From a checkpoint of a small model that answers yes/no questions on an image's attributes: batches of 256.
Rows from block 5 of the image encoder, named by matrix and row number. Each number is 200 + 40 x the weight over its row's rms, rounded and kept within 0 to 999. All counts start at 0. After the name is the row's rms in percent of the matrix's.
# pw: pointwise conv (encoder.blocks.5.pw.weight, 192x192x1x1), inputs 48-95
pw.4,099,214,253,199,235,275,247,251,181,204,158,194,178,208,184,242,172,174,199,208,159,193,224,162,218,135,269,247,150,192,128,249,132,217,231,222,185,251,204,188,249,190,233,146,189,153,215,196,168
pw.5,102,235,146,193,139,243,190,134,227,241,165,252,204,245,224,170,221,135,223,191,214,193,206,147,180,172,165,181,206,165,216,194,209,171,181,233,176,215,178,180,246,181,209,200,199,227,207,207,202
pw.7,104,247,231,204,264,218,214,175,254,179,197,253,163,216,238,223,216,217,246,223,260,175,268,208,226,264,149,177,145,122,182,233,200,189,192,165,278,213,241,218,242,212,251,200,118,244,186,280,198
pw.8,099,251,244,206,208,178,208,150,216,129,160,141,141,230,219,148,127,202,134,194,236,121,186,175,164,257,183,165,197,248,221,142,105,166,185,178,252,250,178,207,188,179,211,186,225,154,163,221,208
pw.9,102,216,187,223,168,198,154,185,116,172,140,192,184,169,101,222,208,227,203,228,107,192,258,137,229,221,221,198,171,182,220,223,153,237,224,197,202,229,128,214,201,165,174,215,134,193,155,178,205
pw.10,099,169,256,160,244,219,244,190,216,191,194,206,265,192,205,221,163,194,153,176,232,178,255,236,181,232,216,158,204,252,130,137,215,287,192,202,180,175,99,160,203,248,252,180,217,246,188,137,221
pw.11,104,129,166,197,124,174,167,142,168,164,198,200,177,222,167,169,184,173,191,240,160,208,233,245,185,213,251,235,175,113,220,175,154,212,171,195,240,203,140,161,184,123,246,206,79,192,221,219,236
pw.12,091,197,178,179,193,247,299,201,166,268,196,238,226,234,252,186,269,249,217,296,167,247,146,202,219,230,201,140,225,170,186,113,140,169,176,173,263,241,226,192,199,255,220,211,202,177,262,222,126
pw.13,098,201,203,230,170,221,252,190,141,188,155,167,229,222,213,252,219,164,149,244,216,174,183,182,198,168,212,226,193,156,211,201,194,194,265,136,139,171,249,260,164,186,244,177,142,264,188,176,199
pw.14,099,196,156,200,235,222,214,201,179,174,253,185,225,198,190,191,180,279,263,284,233,252,230,196,254,222,143,271,153,148,208,258,260,309,117,207,215,168,177,194,170,194,285,214,231,159,213,240,193
pw.15,103,287,213,249,163,214,233,200,244,167,139,237,175,201,216,226,230,235,218,145,115,186,222,168,201,165,352,309,229,242,267,248,205,204,153,203,278,176,272,214,221,206,142,222,205,145,208,183,227
pw.17,098,173,165,192,185,164,238,242,214,207,221,254,279,244,171,232,251,183,236,158,307,163,234,176,222,142,165,202,133,193,166,178,203,216,198,265,311,225,264,167,199,191,230,144,218,197,181,214,216
pw.19,099,178,183,187,243,184,190,192,191,193,210,190,286,96,225,170,225,208,227,265,151,128,179,228,210,245,208,161,113,231,163,178,283,146,205,227,163,241,221,139,177,254,121,285,186,233,194,148,235
pw.20,093,164,250,264,247,235,308,198,159,126,234,180,217,195,200,208,212,201,135,153,255,262,190,239,192,197,167,138,221,241,147,259,254,186,223,246,187,244,224,269,250,206,244,227,170,223,150,233,210
pw.22,103,182,137,161,234,176,183,226,151,148,155,154,305,136,241,193,236,252,205,218,215,183,121,169,216,206,192,224,271,154,127,188,238,202,219,216,238,178,104,182,101,218,123,215,228,122,135,183,169
pw.23,106,162,187,234,140,228,261,149,142,142,166,250,245,220,162,165,222,184,169,153,199,215,201,174,227,253,214,188,166,159,204,244,132,147,185,175,271,186,187,252,240,145,213,220,187,136,222,199,256
pw.24,099,178,171,176,234,238,199,244,129,196,143,196,235,161,200,219,196,189,177,209,159,206,152,178,213,229,191,182,207,276,317,211,192,176,222,169,200,163,150,203,266,195,202,152,139,200,258,160,242
pw.25,101,202,206,150,200,222,190,176,260,200,215,248,262,311,278,169,212,211,176,217,225,229,253,263,204,228,210,209,213,225,173,217,112,220,228,244,198,200,194,221,192,210,133,137,189,206,203,178,195
pw.26,095,157,170,183,157,218,207,240,230,160,272,178,233,144,235,245,223,233,193,188,184,200,184,108,304,210,190,224,233,206,201,161,227,248,170,125,189,241,185,212,173,215,149,200,125,192,176,149,177
pw.28,102,173,252,159,177,220,234,177,184,237,155,266,191,165,93,217,257,268,231,158,245,201,175,201,213,166,171,217,209,130,244,231,227,290,182,122,204,228,229,190,193,153,217,326,204,202,195,208,222
pw.29,104,189,162,153,178,154,214,162,282,145,153,267,191,253,195,216,140,164,193,160,240,245,246,182,203,253,191,254,188,120,213,185,119,210,229,236,260,197,208,120,169,176,204,174,195,249,176,204,175
pw.30,102,264,177,229,143,278,209,249,205,181,196,237,161,203,175,159,252,144,181,205,247,207,217,200,181,154,266,206,206,186,175,208,212,219,166,178,228,311,236,224,174,190,175,199,190,159,187,189,188
pw.31,102,237,197,268,234,259,193,202,238,158,182,237,229,200,201,159,235,159,131,189,225,228,166,107,236,203,181,204,126,303,224,220,96,273,236,255,206,217,254,203,165,227,198,230,202,195,224,263,210
pw.32,105,225,167,219,164,242,206,181,191,205,225,188,195,179,257,182,156,189,261,207,185,153,204,210,93,232,175,222,192,231,210,133,142,236,231,168,186,289,215,251,164,176,122,130,138,249,160,169,196
pw.33,097,191,129,256,244,164,275,180,219,222,141,192,258,157,189,229,177,178,160,216,223,152,249,161,210,236,203,142,165,251,139,252,234,145,132,116,166,152,282,186,175,251,202,228,171,241,264,230,155
pw.34,097,258,150,226,101,171,259,225,173,236,204,189,141,186,249,152,222,191,244,164,192,199,249,216,207,224,164,184,185,203,278,172,188,138,96,170,223,253,211,251,138,274,154,197,207,218,134,201,263
pw.35,091,155,221,190,185,196,162,159,217,175,188,126,232,263,242,194,270,161,230,205,193,221,239,283,196,203,181,170,186,151,203,126,167,203,181,243,146,171,277,204,286,212,187,271,247,170,209,233,174
pw.36,095,177,158,206,125,207,229,251,215,163,182,201,120,114,215,193,126,236,193,238,217,210,191,165,247,236,208,198,126,208,210,160,128,176,215,136,202,163,84,151,259,244,98,211,152,197,189,144,182
pw.37,100,259,223,178,173,208,234,199,217,288,175,179,174,258,197,123,165,186,207,244,215,188,179,245,184,240,235,234,176,134,219,239,218,208,190,207,222,161,189,158,205,178,207,164,170,178,251,133,302
pw.38,098,184,165,249,225,176,226,193,230,213,235,196,126,163,208,136,244,192,180,156,119,212,143,120,222,201,200,269,186,198,232,164,236,176,170,173,166,166,193,172,198,183,145,148,112,188,152,164,252
pw.39,097,193,211,223,257,221,183,186,174,167,194,153,198,239,288,267,184,210,207,226,173,172,200,198,147,148,241,206,191,181,215,189,212,250,220,203,133,202,195,317,230,217,187,161,177,128,166,192,190
pw.40,109,160,153,190,154,233,181,137,208,180,228,192,211,134,187,194,163,133,167,161,165,164,152,180,207,207,141,243,212,138,168,173,227,278,206,257,228,262,207,190,244,202,187,289,220,155,166,260,251
pw.42,101,241,187,230,121,204,210,241,197,185,203,190,193,151,226,139,206,241,223,190,264,210,164,205,186,210,150,176,143,311,216,175,180,219,206,236,220,178,156,230,94,202,244,275,246,160,239,165,261
pw.45,102,209,276,173,183,161,155,240,183,227,228,176,262,138,283,271,213,199,204,277,182,222,175,176,266,171,168,195,199,132,171,202,168,228,160,227,268,233,266,111,224,217,166,165,320,161,174,204,137
pw.46,099,171,164,183,185,208,226,154,259,228,161,162,169,226,224,146,201,136,243,243,187,214,178,238,263,182,159,163,178,186,147,261,171,184,141,241,206,230,185,286,170,179,219,206,182,139,225,191,195
pw.47,106,182,207,190,119,157,215,258,177,197,211,126,200,187,193,205,178,240,266,185,191,177,229,188,230,175,218,163,234,155,273,238,229,159,219,240,183,176,327,136,166,201,255,211,238,254,226,171,161
pw.48,096,176,145,253,216,226,292,157,157,161,185,226,176,167,242,202,197,223,211,184,225,231,213,206,228,103,224,230,245,145,215,138,209,130,166,203,174,268,249,159,207,156,252,182,183,205,183,214,194
pw.49,099,191,159,228,175,231,205,203,235,197,246,189,354,176,202,114,148,286,186,142,143,218,183,203,250,192,149,154,197,190,205,234,251,148,150,187,148,234,194,212,171,137,261,123,237,166,170,215,144
pw.50,101,284,213,216,191,137,173,202,246,176,192,249,143,151,191,164,179,264,270,146,267,195,206,118,198,188,217,219,245,178,107,177,233,213,240,185,198,234,242,218,167,202,165,153,217,202,147,168,235
pw.51,096,207,216,135,177,221,147,236,143,184,172,157,132,227,144,181,301,208,167,135,248,221,233,187,253,202,120,150,240,226,204,199,207,123,203,243,224,244,140,207,166,203,266,256,238,219,179,175,222
pw.53,104,330,115,170,222,205,204,254,189,218,153,196,163,127,191,140,177,257,188,252,164,233,183,215,151,202,207,187,167,164,220,223,155,173,92,142,183,154,229,184,237,188,218,198,241,195,137,199,250
pw.54,097,172,270,195,210,301,295,180,201,218,210,286,146,192,204,256,196,236,224,275,186,210,192,159,175,177,213,206,144,255,252,212,243,201,180,181,209,241,218,212,132,147,234,190,176,226,197,257,207
pw.55,098,190,219,139,256,143,209,165,231,215,238,175,134,159,143,229,161,131,214,212,212,231,235,143,197,193,224,228,230,200,156,168,174,183,213,175,150,294,216,171,255,201,218,156,189,203,251,228,196
pw.58,096,194,142,212,192,246,190,150,201,139,188,229,158,221,208,181,279,161,164,152,139,190,217,229,95,200,204,209,251,196,197,171,192,179,219,254,221,175,189,232,192,161,191,143,118,253,198,185,161
pw.59,103,201,239,184,158,165,170,150,258,184,206,222,225,181,173,219,179,179,235,198,226,118,225,231,206,190,187,185,230,230,210,222,269,143,171,179,205,238,210,232,204,166,126,196,207,242,126,191,240
pw.60,103,130,166,195,183,259,271,214,198,229,177,289,136,240,273,207,311,202,201,180,206,151,263,175,189,187,206,231,219,223,188,213,209,236,228,197,202,213,167,234,160,183,128,192,122,158,239,186,130
pw.61,103,237,258,146,250,217,195,184,225,183,147,161,137,186,167,174,185,202,179,207,228,176,185,166,195,137,225,196,229,146,200,218,165,197,243,209,167,243,150,265,229,146,203,185,215,244,189,124,161
pw.64,110,195,226,157,137,142,202,234,248,183,201,209,220,186,240,213,159,217,158,202,217,173,187,232,215,160,104,208,177,231,185,135,234,183,161,217,255,148,179,179,187,243,207,148,181,203,188,191,241
pw.65,105,220,233,205,139,232,256,232,184,158,175,165,162,166,238,202,165,187,163,181,163,189,259,170,230,209,186,186,139,298,181,194,163,232,205,157,171,177,198,220,224,215,218,179,200,242,153,159,319
pw.66,102,205,245,211,187,214,153,261,183,229,191,219,277,223,158,194,214,152,171,134,240,182,273,231,239,238,229,134,166,191,187,157,216,189,176,171,160,187,223,186,206,173,166,180,148,201,211,232,138
pw.67,097,213,195,170,173,206,215,150,208,158,171,255,154,191,218,213,194,145,179,160,210,162,238,182,209,187,172,107,192,212,245,228,207,173,147,233,129,177,210,238,127,190,164,264,166,202,179,187,169
pw.68,105,168,241,175,187,268,191,260,208,262,161,242,190,160,148,224,179,161,167,197,205,232,101,239,208,129,240,186,146,165,201,169,176,129,148,171,187,231,295,229,192,252,186,249,162,163,147,231,154
pw.69,094,153,223,143,230,235,206,208,237,165,226,155,192,184,136,251,194,181,194,214,194,95,154,217,111,187,240,175,189,216,159,189,190,221,238,193,323,210,194,296,150,161,147,178,196,167,215,146,230
pw.70,107,121,249,209,210,235,168,205,190,178,220,232,180,139,193,208,165,229,179,233,152,234,140,123,215,208,172,178,121,295,204,221,201,201,258,206,196,233,275,192,228,206,164,205,191,191,178,236,228
pw.71,088,259,191,134,215,176,202,198,79,190,237,138,166,212,246,209,209,240,199,225,227,197,195,171,132,225,190,217,224,178,272,191,170,178,204,168,167,173,264,245,114,306,170,203,186,170,173,195,230
pw.72,097,218,141,156,152,197,171,215,241,205,160,212,246,188,147,253,172,174,197,274,165,132,186,220,138,151,169,238,198,161,264,205,188,171,226,227,302,252,137,149,146,169,196,202,206,149,191,204,212
pw.75,105,186,182,179,165,181,252,162,137,185,258,203,227,180,185,228,229,187,177,167,146,130,232,177,143,167,168,227,186,185,202,188,236,206,193,135,201,194,197,228,233,168,216,192,244,227,168,183,158
pw.79,107,180,176,253,225,264,224,220,134,253,211,163,217,178,231,226,204,236,229,179,184,155,223,173,218,174,319,165,158,167,165,157,193,205,218,177,176,268,248,269,235,154,190,204,178,211,165,244,170
pw.80,104,247,142,139,164,170,180,266,233,213,215,252,161,197,214,163,195,168,199,169,214,150,201,143,236,210,165,263,169,217,266,200,185,167,198,196,270,249,191,146,148,268,206,123,223,188,210,194,214
pw.83,093,200,178,280,205,223,190,165,111,134,169,203,203,180,185,182,193,217,183,199,153,252,194,183,231,286,190,151,252,206,218,209,163,192,314,176,194,195,186,208,202,175,244,263,198,265,194,190,214
pw.84,092,233,150,151,124,197,148,212,155,175,199,219,192,158,232,219,250,187,251,180,183,239,252,204,189,137,236,190,192,219,187,182,220,188,178,140,256,99,195,226,187,192,223,194,186,313,201,266,225
pw.85,094,198,188,184,227,139,189,172,197,222,193,232,96,211,180,251,184,194,162,203,212,220,181,265,212,179,149,142,193,170,212,204,214,185,182,192,260,175,107,222,231,275,219,163,143,154,219,120,228
pw.86,099,222,278,192,158,233,165,129,172,173,213,130,109,191,193,199,170,163,179,155,244,152,129,182,216,200,232,166,226,212,244,182,163,212,142,133,140,259,207,63,210,220,216,154,204,170,186,216,186
pw.87,093,239,232,210,288,207,210,186,145,160,253,146,214,277,248,180,178,285,89,209,184,227,214,177,158,259,167,153,254,151,209,251,178,188,214,222,187,158,209,190,239,204,249,181,233,171,159,222,178
pw.89,094,254,192,212,234,215,192,147,211,154,221,195,202,248,207,168,270,174,243,192,265,136,141,286,226,213,183,156,185,211,145,254,169,178,243,146,191,150,206,255,182,173,177,249,168,174,201,178,199
pw.90,104,240,180,204,233,255,305,151,183,228,197,179,204,190,193,273,238,220,180,238,207,159,212,177,230,209,229,198,136,171,277,184,123,271,234,234,200,220,143,233,151,202,241,224,197,188,162,148,173
pw.91,104,193,157,167,150,254,185,197,218,136,91,212,200,203,176,188,190,216,157,200,193,249,200,200,233,280,190,165,159,246,186,221,225,170,113,196,164,117,179,125,210,224,284,190,255,239,144,205,217
pw.92,100,233,228,210,270,209,190,224,152,179,198,228,229,174,177,88,167,185,159,187,207,163,218,191,252,189,253,221,157,203,109,240,141,193,197,162,196,183,148,148,148,253,126,270,157,220,226,211,202
pw.93,105,209,214,233,148,194,175,238,302,231,195,222,211,166,285,130,160,223,262,224,197,221,232,187,175,205,153,151,250,232,232,263,269,251,201,207,251,172,244,172,184,152,239,188,161,167,225,163,230
pw.94,095,161,302,255,210,200,255,241,186,195,188,179,200,248,221,246,176,287,209,213,182,245,167,212,206,225,193,124,254,242,189,200,137,235,186,259,221,159,131,239,222,263,170,222,216,212,181,223,267
pw.95,096,189,191,199,181,197,191,220,235,239,144,192,184,168,194,148,216,214,198,232,131,169,258,223,193,172,255,146,226,226,178,183,186,182,225,167,244,201,224,244,182,184,132,244,210,152,320,206,267
pw.96,091,226,205,283,248,257,188,152,191,201,212,215,133,314,145,276,246,173,221,187,139,220,252,115,136,156,177,217,169,220,162,260,250,160,200,235,248,184,184,258,207,161,135,236,258,201,219,205,206
pw.97,100,225,193,131,142,186,221,251,235,241,178,223,214,307,210,213,288,261,196,236,259,198,178,160,177,265,182,186,107,338,221,252,281,202,265,179,214,216,238,233,158,216,189,169,228,154,224,195,179
pw.98,101,157,177,206,211,243,170,200,86,168,203,154,215,276,235,207,191,157,233,167,216,201,216,248,191,248,245,204,205,177,254,178,187,228,248,143,181,213,247,148,230,238,199,87,187,201,195,144,206
pw.99,090,216,253,151,293,156,236,156,207,218,186,202,231,229,219,213,202,180,130,272,160,184,143,272,265,253,180,121,179,217,162,256,178,193,205,325,180,111,263,221,224,165,189,209,265,172,189,141,201
pw.100,104,177,181,237,184,237,190,195,136,253,255,169,254,210,221,178,186,177,270,284,208,164,251,207,227,217,246,150,215,157,179,126,185,131,162,154,214,212,209,133,183,192,168,202,263,198,215,174,208
pw.101,100,119,160,208,208,248,185,202,218,207,244,236,189,189,257,162,235,179,186,236,189,179,248,196,191,265,228,216,106,191,214,255,219,214,168,180,171,230,115,171,198,177,190,184,155,235,182,220,180
pw.103,101,202,172,249,201,203,164,120,177,233,155,253,204,176,213,167,110,172,188,161,230,167,211,278,261,143,147,184,211,197,165,163,268,173,217,205,236,230,189,165,210,240,187,177,236,243,201,184,225
pw.104,102,290,149,151,271,181,195,273,191,193,203,172,121,218,125,150,221,203,173,214,217,162,227,258,163,214,199,213,242,195,209,243,188,140,195,157,206,240,258,115,202,242,226,144,287,215,222,183,218
pw.106,096,202,224,154,190,167,237,164,255,184,218,253,222,216,183,240,158,167,138,225,194,227,161,166,200,192,227,151,232,235,199,127,258,195,188,202,155,280,187,197,195,91,142,207,350,199,257,178,103
pw.107,101,186,240,275,227,173,238,229,288,165,188,270,271,236,172,213,196,222,250,220,231,175,195,199,192,203,303,282,184,206,118,166,221,172,214,146,223,227,205,191,197,235,258,91,221,243,251,173,215
pw.108,095,180,139,259,213,217,255,196,170,218,156,168,162,175,179,201,147,229,164,240,172,295,191,199,159,209,202,215,224,267,242,154,121,218,229,191,176,233,205,162,164,182,169,136,165,187,231,132,268
pw.109,103,180,190,143,143,172,183,199,245,168,218,187,256,186,185,254,180,182,199,200,200,139,246,156,186,137,299,227,193,263,238,146,140,213,192,222,252,196,123,151,207,168,234,122,211,128,236,273,170
pw.110,100,202,260,210,184,156,125,187,151,164,287,123,202,201,226,217,136,187,131,245,160,150,218,176,244,252,249,86,169,241,172,161,161,260,186,140,233,214,223,214,175,152,235,217,230,217,222,233,227
pw.111,103,184,233,171,214,122,143,105,260,164,218,185,215,180,336,188,180,270,152,251,187,242,188,229,222,159,205,222,209,134,204,146,85,240,196,185,195,188,148,193,248,178,201,187,203,249,180,186,168
pw.113,102,192,241,176,270,179,223,228,182,149,182,245,210,251,94,246,212,204,153,203,225,204,130,185,234,165,176,192,265,158,186,237,166,179,124,180,195,237,184,201,256,125,249,216,188,221,225,182,185
pw.114,103,190,183,180,187,183,141,174,215,199,239,124,164,188,162,173,316,157,247,143,306,208,187,241,116,108,190,197,254,171,147,274,256,215,222,271,204,189,223,229,197,223,284,244,295,191,182,207,208
pw.115,102,219,165,180,167,184,278,200,243,149,280,236,195,200,189,133,204,192,203,101,165,242,130,193,246,248,143,176,158,135,197,241,248,224,212,213,94,228,213,212,238,175,213,226,213,251,225,169,206
pw.116,095,129,189,222,212,228,234,246,176,181,213,235,231,218,231,204,203,168,223,234,252,222,196,241,294,190,230,165,292,146,252,200,221,207,153,190,213,240,213,228,260,192,117,206,156,202,173,135,225
pw.117,097,190,201,231,165,161,271,249,177,278,225,250,176,200,191,220,230,208,173,157,231,194,209,195,189,235,184,170,176,197,197,234,199,201,177,211,231,199,119,213,183,171,112,153,202,206,116,195,204
pw.118,101,158,188,132,226,280,242,191,217,177,174,219,133,160,210,169,167,231,203,132,215,209,158,198,198,223,230,292,194,121,159,248,318,299,129,215,204,198,239,177,234,231,173,239,168,131,232,183,211
pw.119,104,227,166,146,270,216,207,151,224,121,239,234,206,270,208,134,223,166,164,149,203,259,213,214,255,168,199,154,200,262,210,145,230,188,171,150,171,255,212,191,261,148,186,177,102,181,181,186,198
pw.120,102,187,198,207,198,240,257,137,190,137,273,198,156,170,179,145,193,160,212,235,256,194,260,148,177,165,205,314,282,205,226,199,164,178,227,109,203,244,244,220,233,167,264,214,203,211,193,167,194
pw.122,095,193,234,203,228,173,174,154,224,251,240,199,264,183,269,233,178,107,237,183,264,192,235,251,226,262,147,211,170,190,176,186,241,215,197,208,215,219,157,311,141,149,173,234,244,167,160,188,176
pw.123,098,183,214,258,199,171,125,141,168,209,198,236,206,227,201,213,244,166,188,223,211,197,206,113,112,221,219,249,224,145,110,200,175,169,207,187,191,194,129,243,172,252,170,189,179,142,189,204,263
pw.124,094,198,166,218,167,210,160,179,185,205,248,207,267,219,192,212,134,170,176,192,173,194,240,236,239,300,169,209,208,159,219,269,156,165,137,202,180,166,143,257,190,189,178,233,153,150,182,188,254
pw.125,093,218,264,228,185,235,238,161,221,257,205,179,184,154,204,237,156,162,208,191,210,250,226,276,210,257,232,216,226,149,217,252,260,220,264,193,188,195,274,140,181,124,200,235,214,141,158,127,164
pw.127,098,208,268,142,208,246,178,215,153,234,161,254,259,289,146,234,221,192,281,219,163,240,141,242,238,194,159,209,109,186,245,220,156,206,199,202,157,159,149,203,211,150,269,174,123,187,190,220,144
pw.128,102,180,276,178,138,169,212,180,182,182,183,228,163,196,174,223,235,203,212,167,264,144,204,260,188,236,320,241,287,188,116,136,213,171,174,196,161,213,142,154,221,223,222,161,285,255,204,186,192
pw.130,100,258,238,222,265,200,217,157,202,239,164,182,184,168,200,257,242,287,172,161,134,213,170,246,181,250,223,220,172,263,203,177,227,178,162,151,256,160,149,146,250,271,183,233,210,181,213,140,208
pw.132,103,126,203,247,235,180,211,196,143,217,185,210,164,263,224,179,237,256,196,220,249,150,212,248,188,175,195,203,227,136,191,261,213,245,167,215,157,204,115,215,221,165,160,148,195,217,176,190,240
pw.134,102,227,182,194,196,175,126,217,211,178,184,201,200,217,151,198,212,222,201,245,299,304,139,205,182,213,207,195,206,230,242,236,261,148,230,199,169,239,151,130,191,259,198,297,131,120,216,233,217
pw.135,103,209,210,199,237,164,223,264,160,210,243,187,99,238,164,259,186,131,210,205,223,231,154,201,201,188,154,229,167,103,243,128,217,176,137,228,201,221,192,261,161,168,178,69,208,241,184,199,184
pw.136,103,185,296,169,166,236,172,138,168,175,208,336,211,193,183,179,136,170,147,220,168,231,238,171,205,216,132,190,232,226,263,155,204,230,178,185,209,210,230,222,182,228,171,220,104,242,247,161,126
pw.137,099,202,227,185,370,198,195,198,268,180,216,233,179,179,258,170,214,240,265,248,206,207,190,204,187,280,197,200,140,294,139,254,153,223,219,110,238,191,156,207,203,151,156,221,259,181,174,230,299
pw.138,094,182,251,255,216,204,186,122,166,192,178,227,220,117,223,201,214,225,201,209,221,201,212,198,187,208,176,155,198,163,206,191,197,205,281,169,289,192,223,168,190,203,174,214,199,139,248,237,284
pw.139,100,196,269,181,129,278,211,182,251,218,197,195,229,210,199,142,218,131,196,199,142,133,131,156,237,198,148,171,194,136,147,174,269,144,178,207,199,196,144,243,190,179,253,175,176,203,210,212,238
pw.140,098,155,245,261,204,192,205,148,196,173,202,178,167,134,145,194,187,222,178,224,118,177,240,242,201,167,208,200,89,269,195,234,133,201,246,211,253,188,228,165,231,175,201,141,177,225,218,193,248
pw.141,100,178,247,298,199,205,160,274,161,237,236,250,115,150,196,232,168,230,138,259,140,220,133,154,217,238,189,151,203,284,253,210,200,219,181,144,173,200,228,181,197,163,169,156,191,155,227,262,243
pw.142,104,172,169,273,218,185,221,98,223,231,206,154,177,223,207,197,174,167,193,184,156,280,208,158,273,156,182,209,224,184,156,175,219,165,174,165,183,232,191,205,128,234,222,175,243,233,169,155,203
pw.143,108,206,140,229,210,195,181,199,120,171,159,223,195,223,199,191,193,223,152,193,213,133,264,169,270,130,182,176,218,187,271,149,195,206,272,137,242,236,144,229,129,260,199,222,206,150,206,238,234
pw.145,112,162,197,151,202,176,221,219,271,198,161,228,183,148,114,249,134,181,227,191,216,203,115,240,182,146,200,218,138,239,211,172,195,183,177,175,214,205,193,175,175,185,252,212,213,307,192,141,248
pw.146,107,239,151,205,141,199,159,237,233,218,120,213,172,246,150,255,185,144,162,261,179,265,112,186,320,317,169,187,214,186,204,266,215,198,168,230,187,199,151,255,152,299,201,237,221,149,209,253,185
pw.147,108,202,191,190,177,205,220,166,187,177,240,214,220,124,195,234,314,223,295,203,194,156,246,227,170,196,148,184,236,165,199,150,189,148,173,180,250,137,157,145,228,194,154,203,203,279,219,152,223
pw.149,103,190,207,166,132,250,130,173,166,155,167,234,282,237,201,271,195,165,304,232,275,180,221,164,204,202,237,179,271,203,308,169,189,177,198,184,227,284,195,130,199,138,127,152,214,219,242,213,151
pw.151,103,186,150,202,220,203,210,263,173,173,158,199,172,192,108,154,193,196,154,209,173,152,236,158,252,90,268,195,231,179,195,218,140,191,174,183,221,231,185,204,206,228,234,174,176,126,140,204,230
pw.154,106,189,181,277,190,174,155,178,205,257,193,256,171,232,209,201,185,149,172,235,271,168,236,183,242,219,181,270,245,209,133,160,233,150,199,232,222,189,197,221,181,164,132,241,205,192,131,160,180
pw.155,102,291,285,163,196,190,174,357,108,174,182,235,218,207,215,187,220,179,215,210,234,254,249,190,225,256,166,183,162,124,216,161,239,216,221,154,302,186,121,226,192,225,101,137,194,204,189,187,149
pw.158,102,206,210,184,219,280,217,183,182,200,240,222,202,189,227,219,216,207,155,220,169,193,195,183,171,187,232,258,233,169,214,126,200,135,207,163,90,185,255,301,212,212,229,190,221,190,157,171,212
pw.161,099,201,232,233,208,178,163,279,251,162,200,217,214,190,214,222,109,235,173,167,228,219,205,172,155,188,164,220,164,260,145,257,198,222,231,197,274,259,210,178,188,142,159,242,227,147,195,154,196
pw.162,098,171,246,156,279,188,207,161,157,196,234,181,188,204,152,188,185,264,203,251,118,168,184,175,205,162,232,227,197,246,214,180,175,168,257,220,203,190,226,184,216,205,268,243,155,153,288,200,190
pw.163,106,197,197,154,277,205,267,286,184,191,210,272,202,158,172,214,178,212,242,223,141,152,266,227,188,250,214,164,221,199,160,119,182,188,191,207,178,231,150,288,303,217,204,251,153,202,194,194,188
pw.165,102,224,143,217,215,208,211,192,224,168,202,189,231,251,268,214,172,228,213,187,198,221,199,232,136,226,168,191,219,237,169,237,175,211,181,214,222,175,262,229,182,174,184,246,206,195,169,154,234
pw.166,101,221,186,174,118,176,181,228,191,202,190,282,239,146,191,201,201,193,221,187,106,189,191,186,275,172,157,173,242,227,203,189,218,226,176,207,244,114,220,190,209,198,247,150,205,221,157,146,205
pw.168,096,231,216,164,198,220,211,182,161,260,153,210,103,195,194,202,224,250,255,192,194,165,151,167,227,124,221,196,196,129,206,213,231,154,227,307,148,246,190,175,124,194,233,231,183,270,178,184,236
pw.169,097,159,241,182,214,241,254,197,173,187,196,220,257,150,138,212,204,221,128,244,230,232,172,208,293,221,244,260,139,187,269,164,171,235,183,174,149,194,211,184,162,184,172,198,238,227,194,227,145
pw.171,115,146,183,150,163,204,172,168,205,210,191,187,203,174,189,129,202,204,87,221,153,200,210,144,190,229,226,160,308,212,164,223,141,247,205,208,197,171,90,219,148,146,161,214,151,213,192,214,160
pw.173,096,209,163,163,274,127,244,164,164,263,136,204,201,267,272,220,206,147,239,174,205,240,240,166,253,192,106,198,212,195,207,261,289,140,162,167,144,240,235,150,171,186,166,95,219,255,264,203,191
pw.174,105,200,133,160,173,228,282,200,259,155,242,200,205,197,170,265,176,255,200,144,180,187,229,205,229,234,152,106,180,194,194,208,161,141,186,227,196,238,176,242,178,111,160,228,153,189,174,182,128
pw.176,104,176,165,185,185,190,122,206,175,217,196,223,159,196,240,167,236,150,121,157,203,148,155,194,233,251,198,120,262,143,248,234,154,191,131,215,131,271,188,150,296,167,110,141,235,176,159,143,164
pw.179,103,191,187,212,175,162,147,194,174,242,123,207,183,228,283,154,204,134,191,176,60,186,167,237,163,220,216,183,209,180,185,124,165,140,235,173,241,229,188,269,201,234,183,201,192,169,155,241,156
pw.180,102,209,205,163,240,243,211,242,160,245,166,165,172,172,218,194,212,182,193,158,250,155,257,188,207,160,188,146,263,144,226,137,100,139,124,242,267,226,129,216,231,171,236,138,127,144,213,194,157
pw.181,101,273,271,168,215,174,133,245,236,234,210,193,170,220,186,202,249,159,257,158,110,196,239,232,319,150,199,203,261,206,186,200,175,186,175,250,177,148,280,237,161,186,150,147,234,188,187,158,152
pw.184,109,203,198,194,186,205,158,121,263,214,241,178,125,175,220,181,202,166,156,152,163,268,133,208,232,261,213,164,169,159,204,216,249,241,169,160,161,232,217,186,212,220,205,268,215,242,219,218,138
pw.185,102,237,200,226,231,151,169,242,174,261,192,194,218,176,189,198,144,226,257,226,178,196,243,184,181,177,181,185,170,202,225,204,126,173,194,160,222,193,192,247,162,178,199,220,135,216,179,177,250
pw.186,106,211,239,201,292,163,199,118,205,186,219,259,206,153,249,211,166,211,196,242,155,208,198,149,196,261,208,126,217,163,172,212,223,255,207,255,173,197,198,214,156,190,245,237,237,173,272,188,167
pw.187,100,116,170,257,187,144,126,168,257,236,148,263,220,234,210,208,178,266,190,210,142,142,285,248,224,143,186,211,151,264,115,236,239,162,274,189,181,202,150,238,244,206,248,181,168,128,238,172,243